config.toml
noise_aug = 0.002
win_length = 512
kernel_size = 3
stem = "single"
avg_pool_shortcut = true
widths = [80, 128, 240, 416]
init = "xavier_uniform"
muon_scale = "spectral"
orthogonalizer = "newton_schulz_5"
steps = 11100
batch_size = 256
weight_decay = 0.04
adamw_weight_decay_other_params = 0
Rows from block 3, named by matrix and row number. Rows with one number belong to one channel. Each number is 500 + 25 x the weight over the matrix's rms, rounded and kept within 0 to 999. All counts start at 0. Numbers have three digits each.
# convs0: first 3x3 conv (model.blocks.3.convs.0.weight, 240x240x3x3), inputs 15-29, a 3x3 kernel for each
# convs1: second 3x3 conv (model.blocks.3.convs.1.weight, 240x240x3x3, transposed), outputs 15-29, a 3x3 kernel for each
convs0.131:530522480480487509527522518474504478504511497501500494488485468493457548453473513500506480518486493476517520487454514520494479510464487474477557484502516504496486510511495530503499498489485500524546465512497482495493495503527496535517522483534473487533504473505449475610511545456513462498467469501489474513473495481479506506516500504472474465515451500523492519490520486478499469489507533510483536522491470
convs1.131:519477454524478528484499515531494494459515515502489517507536520539502528529499509506515526508508546499486486470487506509503469483474494515533501469501518527528465480458524531534512500480512523525544454532508491466484491502434515455491500490506517524517498516509495495498477496518461489435456496495481487477476458487491491498500458461487505481506508495506515480512490503511497505490522499483502464487504496
convs0.132:507508510545491484487473475492519506512505519472492494511491526493453534452488539473516479494483514484512499567491461519521510520475505437466514489499521508517511487470492493500532481516493512472542497534501517499485512485523501492488474478488516508524472432529501511526504519517452519465459485504549489478494499514479522480481524488484491537449481533518487479462519473528558509518540532469524548528497493
convs1.132:554512483493503525521494489470510488522515491477487520531480501482489470516512519472513517458462502502492517500463496507510495467506499504494477493504486541515497532487503488519501489489506458476494503470456508499499559494513451512527519513506490499467540516488493538507510465498478550493515483510524498473472463544498478506517516497506504523529520491504511486502465520494488498528479497568525493473510503
convs0.133:521499484493491479514508494511517528464500498473478530468510503489521493520504496551515504494493471511523532495455486479527503517489503467473532521499494490485498507520483521492490502502491499506526476495480486526541471499522440512491478513503433495509441537538524527514471515498541452522507524511465496555440489540486454454517518450496495498495517500473465446508477510489479545480507485500410516535489459
convs1.133:424500526534507503508514527455480488529515509500495494484517492479523488497489497497486486508494496527536503465505487565474487516520522480532475469479510494469474480492494527495517533493472536517504507557482521500495500477502518532446493525501453476523496472498496479504457442542477510474467518518474529513479475474548532505499513541497528463480491505525497475528476509511493487502529503528527505533566496
convs0.134:493487528497556460490469443508491484505496501496473489477516482468527468486492488524491484488478501512506465433529493506504518491522518482481524495398546516473497497496483506501504499492478502503510559484481496534504505537496483507505508498501468533492528483498500501493519519521548467501529481495488486517476503521480491513480506496499477500503462503495473482474496484499535510495516489521538485523493496
convs1.134:484492490495552456547499493485475457536539483503503501511510467540496474475492494507504540518481480504514520543536522493482485513508517514478484508494592507497505462448508508537518512506501532507494454507536493503502473538506463478554505474457484491510503528468527453504476508537520503483503501502455510496464499526443521498487495550470482488492494562559519487461491458532528506499448515487559474531516507
convs0.135:520501458520480532525505512504509502493453474502492517499542524453483480512499510511495523523494469518502532510514521503518461497529523570468466451485503449529477529487481507536475511532498471461543497449526510466523554534502479481516462464503468536485509513533480534507468508519515488469531476483481517495510468489462488505486503491480507564472477505518491482473511488468537530522539512512500500518482503
convs1.135:506513470487466539479524532471525507484462498492488549460512479438488553511490516536512463501485514466493493470525518520503464459495523511515493502537474521517496512514486497479471458473521498493474478464496488492498534502559521459485505463449516510469491533490482499533488520477489533481493487528540520463509503497503448499540493498488493473533489508486482547519487497508521470517499505479492522496489486
convs0.136:469509474473498479540502483486455484492496531495505486480487505396505451527530498527522523450513508527508494498489468468449496484511491490542519523517510462500488519504516553493474497473476458472531477488504489521513543465490532550469496514514503504465485471577481470487435570538490534486472520488517545478461491474481561516485483494480515544492480502543568492505481513503528528499479541461487514450493532
convs1.136:452468530552479449520518471562588493443472540474504514547507469482495488521500495535499494468500507498464533464473511507484479445472461514464538482495568524479485522450470483503469492475447441453466487456534468473491431540502442510464494520466477529573532543496499476506529514500540533500452522487541490447508519470468461510494486526506520471478484524496556536487460520496484539435473479527467502499449486
convs0.137:478430458469552500504463477505496517525485507478479493503492496558505466523503498513509508504492504490517485514525507538520500488502512445488452489478504510494484504478505492532500498487503503533445496486506495461490529495533454520495464479488451477476525441499461479520475471491476497533521500463505459511485492492502496480492492503524492495480469497520535511539502468513481501504509554493476466503522533
convs1.137:532488469538492440471472515498507497500517527523538497500487398504511476470495465511507469571439554553472444511463487595489479460479448528487486432480486476549476482438444495515494488484534490469477503480501546557546471466500536488532495521504444443503485561533467484479483482515443490490500444552532503485437522552499467524561473449519543491504492505573521573515515467483472472483562462464514483476471529
convs0.138:548540462535482484529448513504497494509481452507489507495463454524567504500488498451499509507520531532481524511501461460564540511508519461486466516523497484505480504514463501513488462505487488467485451485526513507485512493508554474517507497485549451497475477505513504453486514474503532436483485484460467485438485492489509473461542518501512451538485523519515489519463470504518504515502503469470552531477457
convs1.138:502520533528519500544490443503570507515470500512487444509513483489486583474509510483531505468532518510484500509485458494483515451474484506483476505503526502506502435490516508493438492471498516469507516491496536497517498521528475533537522455492538531500502487490481493490542519479564472504477499505532532487475519540500506533486504475523469482514491549482478451522482472474501484501523471503517515523493458
convs0.139:514483481505494497502481463506531456528499529491466538457518512466553484484469490478475496517505512516460509527464525516501480494509492459518530527529484507484506481508472511505490478471481504469497484502476483503497491500467486493481557477502503491534476549444523492547517545503564463533480464470564499467536528502500494503494507461519471497520491511560498525501551518477479520463510502547489519507469492
convs1.139:506504484505521578513518502538466490484509477466472472507477486488521478510461456516512553475468521508501497532482513482495505506492471536504482512502486533430516503427477441514514503505513460501491461546478541513518520489466482496522471497514510524484467520476522441522516505498455480471508523490469493457538523514476519507471432531518505498489500487482491489500489568486486518459523554480480460484470499
convs0.140:490533498523483511517470492466501512482517481540486527580490456463440514514485463491482519532476514504515546465505483511475481487489472487505493495492492502483503495512523476507520507479497494484479470501486454519516502508478494516484555498508562446469548524482487500540483491492487503485521468514572502451510473486537530496479537455501506485472496554455519504474480528509485486516512503500515480469531498
convs1.140:517486502505483535497465471489505464479492531495468506420501457492499513472490520490518452471538514507530459478540515483573497522491508486501463562488478473469488522536455490477452500507494508497542490512472474504485484480519509511503504500464503467474503496534505483466478469482507516534547496528497481472543485495517513502492542470492500534516481483506493500507532467520500516511495512506504536480470527
convs0.141:569537489498510508490544483459479489494496484508479513514529494515472486497468496510510505490505446486493544471501528532519489518518510453491515490527507526514502514511516491478492488506489538513521465526546499500496518516483490533484497486462494482437424550505521488504526530501538487533511532448472487456491502536508483502548561529514529531481499503461517528516507526461495500485465470447493434508496518
convs1.141:505484483479479480451504526482498486553495508494465532459505499518527529492457494510478488521507511453459508520530532503496480490495490499494521483473469501523475457493533484518492482491499502478508493528508492501510460502515490466508497500508518486501493504509544489489491465492519512512522488501498500510524528526491512519539500447487495474490512572527495505513501496493482509489482497505475540460502522
convs0.142:494514478556546537480481479495496525508478513473508457500456509532554536473503500489501503489466461514526498485500515477515461495461472444490490506497526503496508499489550525509483523505500484487490489479493543423485466518516536474527499470479481425478471517519518475481495490515507495471474504482465465516539503452519512492484511475475487563452484508493472498462522462500477518430544496471528468465492432
convs1.142:495510567507478474540522511494468543479474484487533512542490519495530534483453472464464511514543517555537523510506492492498516496467469485467510514483527472489497489465502467503468516492480517508496494527510502521476505505502487484516471496463478524494504505516502517527533457506465504504498480512513515478515519533469477503486517450494502496524479499468514475464517524484460553496470526486516468500552502
convs0.143:496509475519480463492518471491501506527508517489528486459520534508484497549538495505495539525482482489535497512526563574541527503509535535524446478514538556472506481512509508507537497519493503485460503479518522471480492467492479524489488503495455486485464465505536460499517543501496526469471493500426494514535489531513518543486551492452456510505478509483480529465476518483461492505511491497556475509489485
convs1.143:485475442540511497535472471506496473490508533503516469531507523475478513464500489507493498460445520507516489498546525486458500517471491492516520476472431563495490544536462508477491501508503484499494532515483520504520500528506517506504497522546502512514516459486495506540518479511497496523488487514497492528520452507488546499431541546491482461505539533477520507522507534487486465451443506516552476494522519
convs0.144:498469487512525512502532497514493501563545496499500493489519523486525522494496476531513469516519494524504525450522533499522474493485511583512482474436483539516499534486501498534530498528510492533558560518498492572519524486508494511518488457485497499498513514490471509521497513541502532484526473463535482477503514447422481501530478450481468509519511519476508506521448485496473500514507489447480478495495468
convs1.144:533517495508484467448476526497468487468546554481462500539478470475521525509476452488509549534450499525487451487495519456482494516550526523531506497526462448506453525551502513509538506512507519501485503506521468512479501523503527546519488490503505516497459537516492489560502487461496487457510474457518483501524518507463533515489465506460446481466461531484490503517470470518486483457499455506503498487470497
convs0.145:515487464508471518551530503528483471473501530484506491480516519557461490499510524522509486542503515503490481453538472497521523522468544496562479477477525489483486516520512523492513485503467495501499474522498494542509487563538532485468509473489475479521514433520543479580506477470494545529490517464472488484513491494535489523497472537490479468483477532502558497514452516441528538512505478507486530445494479
convs1.145:531531508481459484534517506440467529490486474541529533516538453482521526496479493537522500528498468516533477478513500473457482487509500526506508480486518497532463470495501505470469474522497534467503506530542507471484474456492465518482477501478526543540509457499504488500514431503473468436539471514525485505509538504509508508474501508498461518476489476530470512499454492518531501501517567479485437520518535
convs0.146:501503440491533509510541501483494493451493535481471485508514515514498487487519498501475483484527522503533524454507502503508479513510494478499461484512454475461465518502526490474526505497514515508497500475526509465479454497453497517498505491493498448506471493515535491485501511518547467439533507459513512515516473527541497508513447471525561494461501453499471489533513484489529471530497456518538496504476495
convs1.146:458485488485516520491483530487488432487483510494506509506507500490476458502513502463493502561504489521510463548508451503510516536483510495509498500488497463495480462503502537509518522508523511494514471462495510496502527540520499533539527508487461484501558482476484480482511520525482513500493472467538499491531484497494512520470454448485447465490478514549530513455488520495483471488485469523514470499493518
convs0.147:488515505478508521494472502500494509496463482475513500481495542485495498451485566517508481516503504476464499537486459489468492499499518491497508494558484493517519457520490523504492486498501444506506500463486476478425527505480477503489510503507456477486563468487506487442481482454520529494492529498504486526563471520547496457502481487491502519462525489489504477509506500521461482538492539507471541497522513
convs1.147:494494482472446471524573481549473529473498498509508477475511498519528521481487508492484535477512539527495507551504517536533485484524489522467499501480503478502482512547446516529483514509492529547486498466533490479504434480507504492463463470513489477530539482531472510479518501509491462527495571539523521538472518498508492502489452506499476474457505500544500500514490487517538514494516478521477496541476494
convs0.148:519511461490510521496498495516534469460502529478470486537455502490497472484487464484499481474528535486517514517513491485516481539507486489500496481470508489497494484454501527484496494494513451537547486481495491483525498487529506546459500503525521489515512480494502509513504447504507470508488508503520512518500463493492526497528506458546514507462482516503491498504487455546543500488498580552509496501464542
convs1.148:505515517495508504511497480462480492500498487502550461529505498535530462474468487512539510525478473500508518501540538503505486474516439488515484518519494502459504476540440480476453518486477478497517533510471465502514506525483450557519501496458482485487553476561474513523476540462541456513503509513458526500493488501446485521525501462524488497520521497498526474494496488489503509563476484467482489527497496
convs0.149:523489485514510538510515480507491511485527467526521542487489491489509523576500515478479483512518504485472496484473501495448495504507521505542515537542469516470460507514537488472528501498466526534494499474528483568491472514497514488486532559515517513546512504477567510478539537566516508487455466508468462539459481471476495531512506527463496466482501521514446520466483510501522526503493580500554467476444496
convs1.149:547474578470510445502517482565571540453460484494483488499510490539549475512481487532482442486530510489506504493488509609490514480498527508487522499475546489473512491517521499533454485492544456434434536478541454501497484541534478473539521496498484548548477484516466459485588523497507453501501516500477449528498527496528496460494524542494507465515494513522476499547530494469498537442480492519482463539528490
convs0.150:504499499504513476504503525491492517512489479505510501465563511505486482548557566491484516457494449499509491495500557512534535484497500500506512495491501489496492494483530486494492515473483538517510527479447550500513484495477535463483541504488455509500515448450511543513476444557478485575509480473475544498489503510470499492580483495502525448535488518467492555462498455502487497459484491467490538512480477
convs1.150:443470495488533480497465475516515467499519512488520494491486512527523491496478490521496467475500481489529458485503506505491496496480498503474495503485517486513474533512477488507501487469487440482477529523504470538494554558504446490428507530503534564506491515518515480471505477459530471542478476483523471489510536514473501462477457530518514540508516510490491508533567463467490481475495521482541491477531507
convs0.151:527536510526463499493523469493473499523477490477498519529467483497519523485504511492505514504519506499484553471475506488498473515509529466499488540519529471492528556506522481499518534485498483512529533489538524512470512484482495488486509488487542551506456478505499440481509484495481476496519502519493518458494506495495475495511498488478492465499496502497495516508533501494507517492478489512496485487508457
convs1.151:485468496514473484511537476536510490488523524489494486492504514485529527488501496528500493488488471459493495513509517505459507505511484519486476449504511498492481464467509478492522482477483481502462497513450503480447526469463468491492476511517515524486513475462524476487511492535508490533480521506506499562524505500504547494480493527543489513518495499503484480484501481498485512494518470519501516479517493
convs0.152:536491494497497471474492530492490517488496491486480494473518488486507510460521491532477496490505465469530534534480502480508484465508526501542431514478458531498489494517501518542479518480506490472505478490511518444479478506495503504538540474467502518532509473487503478444492488490522495501503498507488533503524514505496515484480515489529484473510502476519486494461505521519515484468523519555491484528518521
convs1.152:459500499516510531485529492465538508519534478494506529544496466461509512500517485492471461528467435476470497485521519495536534477481516482470471475480506512509510466537501514486441482496476491504502485483483494479542484507534488524521506505550525447480510485518489529481536478495550520498502498496517495544559509478475501494490519524480490513519493512478530448503532476489495490504527505513500494518508482
convs0.153:518465485488471513483476472499483493485524510479492499541484465446553515472461538505494503517515522485498523534551546472485512488500495452507566464504464470489511529516516501492502487519480496507477490552515508462526500527528524487511493467470481481518498480518470515460471494511511504478487516492491488506510498485497456519500523483517497483495475499551529538518507508491537500516499478504500479463510480
convs1.153:460532511528486483473522520493487482497532492504497485525463519472506518459536509577490507481475484522469507516540512547521512489484495543521479492494523472470505496501466478525496502498506477511457504482480523519494530473490489456497456463492456513523483477503487445478497481498449515510495528483471463498509509498452503489490464493531469452487469500503513524510480502551513471448469515533522513516512535
convs0.154:479497477543471444459511528467488487494512515511510477537507493503502499515465452495485479464521480488482498511483468489543496478475496492535482474523518486515484484501476501505476473491497503463489545498494589495460526527514456488518513540525496501516453502489542490474509468490476477547458539525469491534505537483507491429526534550483466488516527500515473490491535547475426499506485521435524533503552521
convs1.154:505488501479499561484485488445513511519475489469471488482509483447513469470470459503541560532460502493487547538504514532474481479503506536483534483465523470476518491505488497485467510481469487490508482544518504524502578486490455499504496483524517492542546545516453485516497466502556486457445448515475490449423507497477551521507447474534466519486510468496523506499527516520548485461430557482480484484543514
convs0.155:493501480510488492485495511478486493497515489490490507503512537521475443518529472466505504485450495466478501503512520467510470468478502506507479511443468502546545487471488506517483498509503500482487465533491578521486538511450573461502505524507521434485475485477522486545461533522479474509463496511493466503506540530444545527507500486518459460508522494477496509482531516464492510487476476496483480487498525
convs1.155:493489546490499492479517503431532535482513499493517492494448454541534493478513509511515532473522543466480507484478472491511452496473457531531453495519518522475514486494500525486476527529466514531505483495490449496499535601481464495490512512482542525576510506544445497497525511495546563517544532543535514488457495470512458499536494510484530524480493494493552477493491544482487516503559489534473533543486511
convs0.156:542469484506504522505478463491461505476511517477453496466457491526507491502553445510550495505513507487505486455480494489467466502477511517453474458555487527497501496512542495515534521519513563517473464484473498486479483487542528467460508502521497512491441493481510496466480472472489486471481483516494441495481468495520517483514474502533531501533487442484524468542500527525533532499479522498463513487491481
convs1.156:518517472515529537502463487487487484512492522489523512493530492538506501497496504486473523539503506495497524496531497485513505510485496495475520529510464476518526486527475479444474463503512460526527522530513509467489499477500495523570504509496481438498541495505491514450502503473495527498515487486508518529492492500469500495471538475505468497513535468497487537491479513502511496570537482453481483507541522
convs0.157:485477487479505484520488498529493490512533491495527466481520535509477495470456466493499477538521462488512473499506510502502484494469519512472525492489492465503505515492486512520525507488489479504478528536520455495516485524504516490528534512457532500496494498517439519523516493536546465501528484488501505532502480495481543547457502512504523509479495476500508517485481510519492478482504479504506487501464529
convs1.157:493434508526513514493528506510466422491463501494481474531470536542490500495510487494512520526482549501491503509508518477518504455539484453503559502481542467564499494493522528506476513484496499528471469484529492475496460531480534528497490501504479482544501465503496511495503504510452502515466498525484500459504510499463498495472488428527551471493504512507512432526514459505485551477463487484485488498514525
convs0.158:500463455504499497510527466518502512533488511498499533500459520502467513459493450517520489503533482494501484513533491531530491456510471477495519461496522470518485503499518516530466473492532470442473517488501528527521470464512497509491490498497501487487437510500458499522527525444530492515522506494544515542473513491501487467472487495480496481497481511565470517556533518489472519501516480491579480545472506
convs1.158:522486525506503466479490481495485450474491554471512514501522506476493556480538510521513490515502498481492521512561513514496510525493456522503509457503508496486478552500473502507496496495526531487482517483501494523488459480509467526525476489485498471543500482502527492500480489496465527507465515496476456509508500485515498506544517462528528483478509495546485524481510487542490497481493507495523451514490499
convs0.159:490517535532505489530489490510473507504514495501462477502586501528476511494529515509504515477482513480473484490501513533521526492498529453449474504462514505485469486477483493526486489529480492444478557478487469500547538510482560550512482472480511464496494489463502482474504507499518507518529533522483491536478481482490450506509522517511547515515460483495475496531487503478451497495495474469486489488441515
convs1.159:477528529551508490495514489497487432511517480526519498530534515512482484491521496504494551511492548513485524484489547443495514538510507454486528480472545513452484524488507521515468501488501480530481480510519515503494430433505482484505494493480475511541499523500494482499479562523569473541515505491476508490480490474474519508510461506495549509519514511531546459523483474514526540481492504526524522481523514
convs0.160:476493495474520466516459498483499551515532484515500436473511521521486498526550566529527506521498484513485469478506475469473513505488488537495471486520503486500471507498508498497495519511478505469479540460478512475481489462490467506496505511525508464536524485468456503490499444525469415523549535490434520517495497488496496532486503478473547517499528523512498542467523490515530494438509499488460509487524436
convs1.160:499459449486506501437505516506509479487507492528494466488499450466478459486479470478533506449499548484463485453507515499459490487458506467476506490503481511479493495521496451508514502482493504514501490490490519511500510444472527490479480495486463543462478513532489487528480539523496497490501494564494530499509578522535482514540540492494488540475478516454483477504477469504506501460559501432464518478501503
convs0.161:483484508526528531488546505488505486492475511516460491518521472501541564528494553502528489521539527528498479490475574495508511479520470512527499457460539500487519517500504534496533516507536486494481518499509547504483494483474495495504511442520463486505527467509475503488483541486485507532466477495484519494504457466505502475509498536536484492530535525525501548478491474517480483477474494519492501487534485
convs1.161:521508491479505514509494487491572495476486495501520499468512465506483530512518500484477483523505509480512502508510512527540481517511474467492496525532497495485483496478506527516464507524513461486497489513516502471516481505489500495517474491515499488461502519518508497518489482496495506494522479451533497518501509517499507511480458456476500478453471496495498536480502493500486495510513494509508523502508499
convs0.162:548488475506508521511503501533516504497477497514496558536478502469518544547480475504528491468514500506478519514521533466514514487500492544468521484454499501482490493515490523493491513489491482561531455484476487476503513509511514510516524488522491547517475529515472513423539518532526495487500505448518516475490514532507508482507526529522526463488509470515503502467519467488500474467498478524498499486464467
convs1.162:476477483485488463504510536432480447500501480468475461475467509541476495514529494522515473500535546516488504491476459486453460486481503527497485504526479479513513505469464535505502490502534477534484483491492504506500519474491518519527494532514514502529506494500491499512490498505530523436539470466494507501504536524520490533481431467516478483470536492494486477489464487467513507442480530545485522489512527
convs0.163:484508504480504480514505517474516491516511490497502522474532532519501470471443475482500495506489474500523508514493503488517518509529500546455461525456531530528506499507516533474492524514469494454471526512500565487506505487474543511445509497526538519507497429501496504518512462503498507507580495483524478478493467471507524471445486501502443473480504485555504495489496496509487484477465515454561460463520517
convs1.163:487509512505509517468478494508457503483486487523519526546521540472471496498513495513497508494517488522522525499515511552510537530516506507489530552481481472501496528561440471500501499518510509536500475506511484490508475480445482495456496501474504468485478497517542490486478498506549547485517521487547494482500531472498474503495478508479502513508476482499456502515499471483480522485499524488466425521460525
convs0.164:490522522536481518522488497506518500479493489523474511545528501525477493496535449490470514477469480498489523493505500480485489515513485505540463502477487498438546541508495474477481498493529465505478520485501470482445500510485527483479452502492474508509519474466492467525516506481485467487457486520522490479463521468514470520518498502490520482490471487493482477479490504492525537525507455533497492459526513
convs1.164:521494545515469466529512508501482451515522503465489472474474511472514524473507510468490481489522472538507475526540490474497479495509499537492469514483495510515523501473488527503482469491491483511493462542474559508451435480527505490556470515495529481510488485531474498517476545478475502440540487484479536535497495502490447526518498524469508507552487482505563500506479521509474500504486462506520539543481505
convs0.165:494520521496474499464511457503490490486491517514496491497537511503478505485464510516504436499505509507457471477516468484528505528506498535500492568507485519500491534507546502506517511526492509520510538526481543473524512462477483514507528530480571524500491473501525548497518504473484521511502482519502492491468490443476505542469490510479510524505496474489520484518478509480480477444488483473480427484522493
convs1.165:509531508534551537513496514480501481499516472523501483484509511508474512484482487506501507511478474535497505510496527490479516487471483510474489505514522497496532505472448473523528488483484451547499524483510484510520508507491492513494543477486513481584507579551500486517529513512503500511503496511494501523507467511548498475503489525494497472530486495494506522483531448502503527522511492506493523482503452
convs0.166:450516497438453487496500516506498487509470507518528506532528475466433536501476495484481479479495491502492486510521517492486496500508504492454461529500513490491523527528515507479466516522532485492447509496514509509479460489496495485462462506517478463479497532494504478499500478527475474484498517487501488476559533486495470494520518533457434493483522494519491527499462517518508518461475493543491519480498456
convs1.166:491493516486487489540441500527515495542529493489482496489504448527492445484493499517512482495465508498511484540522523500479518542498514494492487466524499486501484467505502505515505514495504493460496511499523495520486450534482489490513522495470513485467480493491467479536505535477502467502495529484490532505474454510537542492473479454523483500492494481492481496534467483524481502481487485498507523504495424
convs0.167:532524492483481503535498489506496508536464490486516525475518481507486559483493479516470474498476526516494510519512509485464527460489506460477576514492499532542505485509466513487473516504491539474475526476519550474497518490512514512471475502505500507497501483489533523543483496493531497456513498474440511464455541472511517484454511551527528487511509536519482513527506482516495468516437496472490501471491523
convs1.167:494519481511504525479471483481483526528491482477489478537523536454511478518516485490529521513517496450506502505518522521492501492508501480481509528518508485515532484522511461478473487465515471541473478497473491458503470518499489482477497505486523522513497546477525520523489514527502528486512514506481498476545480519494488483516513435497501498467520561549524517470502475468520536514501488519486516520464488
convs0.168:548490524496476538472506484473542497484495521495515518499507535512565471521496501506475506492501522515504487522498486505512499509476490503480460496519530473484503521517470521499543469530477531475504474515495545508505498516501541477468514505513499451493466438435483504454528519454494493502493470477462474504481545465492477500481513494515508524485513489507547468500477536465487473511486535508537454481507494
convs1.168:523518480504482541459455472479526501466410482515535518493542522519485469482547472466507527528486494523554491498467503510512477468478470454488521566526466476469496529509447488509476495507479507481535507456495493514525515510508489483571501465499501524494508567565483494478456517529498530512501479463507523495440468506544464477499507464495468523506494488530550529518534534468482487526498451493550494537509502
convs0.169:446482500503484504496474520497475490516539517478473500555485532477513528462504482493482480519566494475473504489510532522479505486522507514525523489480499549499507500487494488494500498518501484486486496532489488511489500503492533473477514500508452488503481467482492489527504511523527541479477521470513482482481459491495471489523508472484551514501499470512494548478485510450485521488515533487514503472485518
convs1.169:470503497541531499534518483464473460524520520475488499525525502511515529477484535513528509474482445471503535494509549536503483468525507507529507502486494522513488449544519482518504515504515536518479517475492507540519495448490456450530467472482494459410478510508499506492506503508531525513502507443529500499480508504473521518496426521488484478512507518476483520496498528526506519515538531513449480479464481
convs0.170:501484512457487493519528507490521481501492497537517502473475460502508493501459495497506518528505481519479508533489508496505526496470514466502478489457474492446510518490472490475484511501485499472495563468503518466548495461485521472488546531557439518530523498498484556566520488485471502487496519456487574487527487488517534553520461503513506477554505504482522500519476510534505522511480519487491507474547611
convs1.170:527529535480479504538528502448484449500492484503489486436492510493509491492462517498492495529517535497492502488533540478505521485533455497496500503457509494512524538489552466486485497498504499472485486511511497497502531499483457470509461493497526522500498532496505510473510492476516510486511538520493444472488496516528476476456516512490502511501466529494506458503471525512537510510503490471511521508563505
convs0.171:484508542520526533472472512468477473520525477479501481499477508525488505507510545469482507510492486503531514499480475493465540526526538508477535520517454490491497513539516488537499504507475520480498525471511494507495532540495469507485503533494516524477516450488532523511476518484474482477491470438434474529484477485502480506477549525453521542503521482491494542507474486487496504478466478495491549465451501
convs1.171:500483481505490422530489488552513460524525513501540508504451463517466504482481491483503531519463498504490506486488518457503486501533518530511500465475509479532476534508470490497509509489507483548537491489538488521512499492480469485467518518466519540462488492497527520535485485528510482533509503521470511545486490492525535534484498488509500498524526539495479476500464480466508519475512468541513517530483538
convs0.172:503488500493484494511552501490503506528534487519504494472466543537517502535525513514477509509523476510518524458494507474502499478506537473543489473521485490510490510510511497541492506498474492516498517516512493488463511543514489505488471527472503511493486498523487498528464509495484484483543525498497466534474514480488523499472509475502554471505499465521521506524538462484462454497523533464498499476517501
convs1.172:503492462524511508437484475488496495482515488453521517509580502500518459491503484529504500534508492506515500491483490502532496480467475468453476469510466493522514503493484549495499493510520460507506497522507498511476461494457535512515578556543486474520514524477522445466499479468510472507490483498552517497485496510485502485487501534512518568482533493527499504522450479489478506565530517503494486477533521
convs0.173:534526519496499540495489518519500512490482492545490504509499535457501487521465502502522513495525481481510511522505534476498495490491528495446470484472471516456512490490492503569495505508517526507502473477525528497515482544505524532504526512497501449510485491481510494484509507506499471485495519484481456532518486477510481522447446521571473490487509493491508487474512531496493486461462515493475521527489501
convs1.173:485482483518499531484495469445492513526503490501503493512509542486485485488488480534532491483494476475476491504513527483489523474475502474506520518506494532487531512463509518509501484516501497496537484490519495450454483471480495487493503491513502473484511507461499503484510498479484515488492469533471509520488505508502486507507500519564521535501493506525530516531526513508523520492460474482499535495502505
convs0.174:529477478502496530534496514488481473504520494496505497498533531516530500467488495502516508514473508541487515493500461472500515479504492519484514510502488465492524462511524492520508497499517515488463563511480483500516526531541461482488493515548448495493513519476505481515481495496484507512466509471495473523482531492465481471511471504531472529508490516449533508463486450475524503484523486502491510572493515
convs1.174:507534494457529517521506534497461493482497500510505503539482480503488501478481515503486468505503480498498487529468539528467498505495487500533470447532488506475491465490517496477513528509498535500513486540521501489545574477514483500494512456495436542552496502517514496497458499498500458499521472511496561485502482493509504499464530478503448512485504507496496500500519490484481502479495508506485518504516498
convs0.175:491497450495544511494509553476488488505478526458485517508526480521508491525543523505467491518536506506496498483536501516489524485502529509526502452473461515512508528500495508516549492511527497497517494470477431520457489494505467504499523495501474471480518465550480497471502502494455495521508457502516511474503484484484487494520532503504510436497467534503472578508445540484471489475460517445517504524494499
convs1.175:521473486492482455523471545451549524552526465519521550529445502517504501454503486422522509482464495505513518492538553496472539520532486523521507497475556486508485533513507489498466526512505509489478521536546490520469479578541486496488493516517506452510488495526480506452482489508478478477472465494524501458516513535483484508456481525506493509528487516515516503507492531534509522486526528480492499502477513
convs0.176:509503493490535561496499486485494513503475491474482490500449513509477490495503550527488552490457483483512516514502475506469463488478497500482522502522481509492491500512504466527477515460465492569482520477503488511529452504524482506482508517519513523449487525419466473523512479482528494508520513503496506466515504465487468527496481485504526487547535542490522525498484519509517481476438487530511488475565549
convs1.176:458467497469504503515479522489498514489506481559512508455467455521489524478455480515482453512538523507513477492523552456500532530499492532469489520478505532575496498488522516502526502497501491524482476494593504470501516523499499547475511496477539502512483564458501511490484485524517515524539516519476557486512489513486490471462555480546535493503524513506541457473501482523524484551474476477510518479476471
convs0.177:515540469510498524509518486499456529484529467512505523480534469569446470548483456505494494496486466526514503502480472503495506547527471510482491500518488539524502481495512510503512466502474461484495500506495491540526561494483492494504472520491473518466479520535489528512526462447463478461514474493526475498557475527520516473506529470498486475494478493507488454458505529559531460502486538481534551533494537
convs1.177:439519510481483485477532513494488497513516468498526498501517517497482493561523479447484498509527510504478522500488472520513498463466506505500499459479513518527525521518521500486519471509470468456416469502524467485519486548460516480536483484503461442506504488456522534522471503516495480507510535457496450508555478443508521547476471465464491531463495478535554548559492499478506534471552497461535468514486451
convs0.178:493502512507497504480496496501523512481485481476470511552504425467481504529474500485501500528482516507494489501458486558458539570484519540477520444485527517493493524537520441546478494479486532499525439491491500456529511471519492488479503530467489481491485581515541486511460478512492463526487516550461501474477506483537513466509485505417504516458498536456482539512505473521504489478515506510543515464475464
convs1.178:491493484514504528515501506460474476521515525483479480489497504483505514470503530541458505499512527517507487475504496501500530509499489507523452489526486491477499477509532537476458477468493494512507498527444513510509550513480515528517532484500489530449505483496488476471493538484470483527466521508530486497504495504485493506497529480495509526475498501454506529481517522522498510496509507489511502493509470
convs0.179:514497516486526489462529526494493489493502550495523504530468513485468477520516466480514505525495502518512498515508474491490490489474498469484487435528526534506486503478477536557513503491491496464519514487529443491516499475494470498523525502507506500517512453522470532521536519509505515507532477471483475485490489478549489502489489488511542519529523503516500507510545519455467505484512519500485519506476484
convs1.179:456474517519478480492531471544495498511523478468513501486516500486511495508501515488511513504514458484468512514524499497518531487503474470537490465538507501468445481473513498476462477493526468510514494498517505490491449461501512514506494513489509469475514503478512484477490493466472533509467482482550491457486461503513495525479510518516505481496494506503508516488461505489477496506536462505469470502544489
convs0.180:513511498496480470457483512507470487492507486494488532508514508521506498436490477475503490508464504502474523471472495488522508487520493536518508505487446523528510499499532504514529513495507531514488489494505534474466515479517542460489518529468478456476454436487480519521517482485500498488508536498492514472485500475502463481479512471484472471490498488479465466504532476487484531465475552515494499490521465
convs1.180:479467464487520509544525493503496479494509468500507497500493489482509519508517510504501479488476486467492470487522518523534505524493536538525508497482491490518510533532482492495499503512507489513480499491492487477491571502559485456475489489501508499451475478534498513512506484535498482536502481485540485502495501512510499518480481483549465503509518503501481459546504530533488493524496506496482473535523468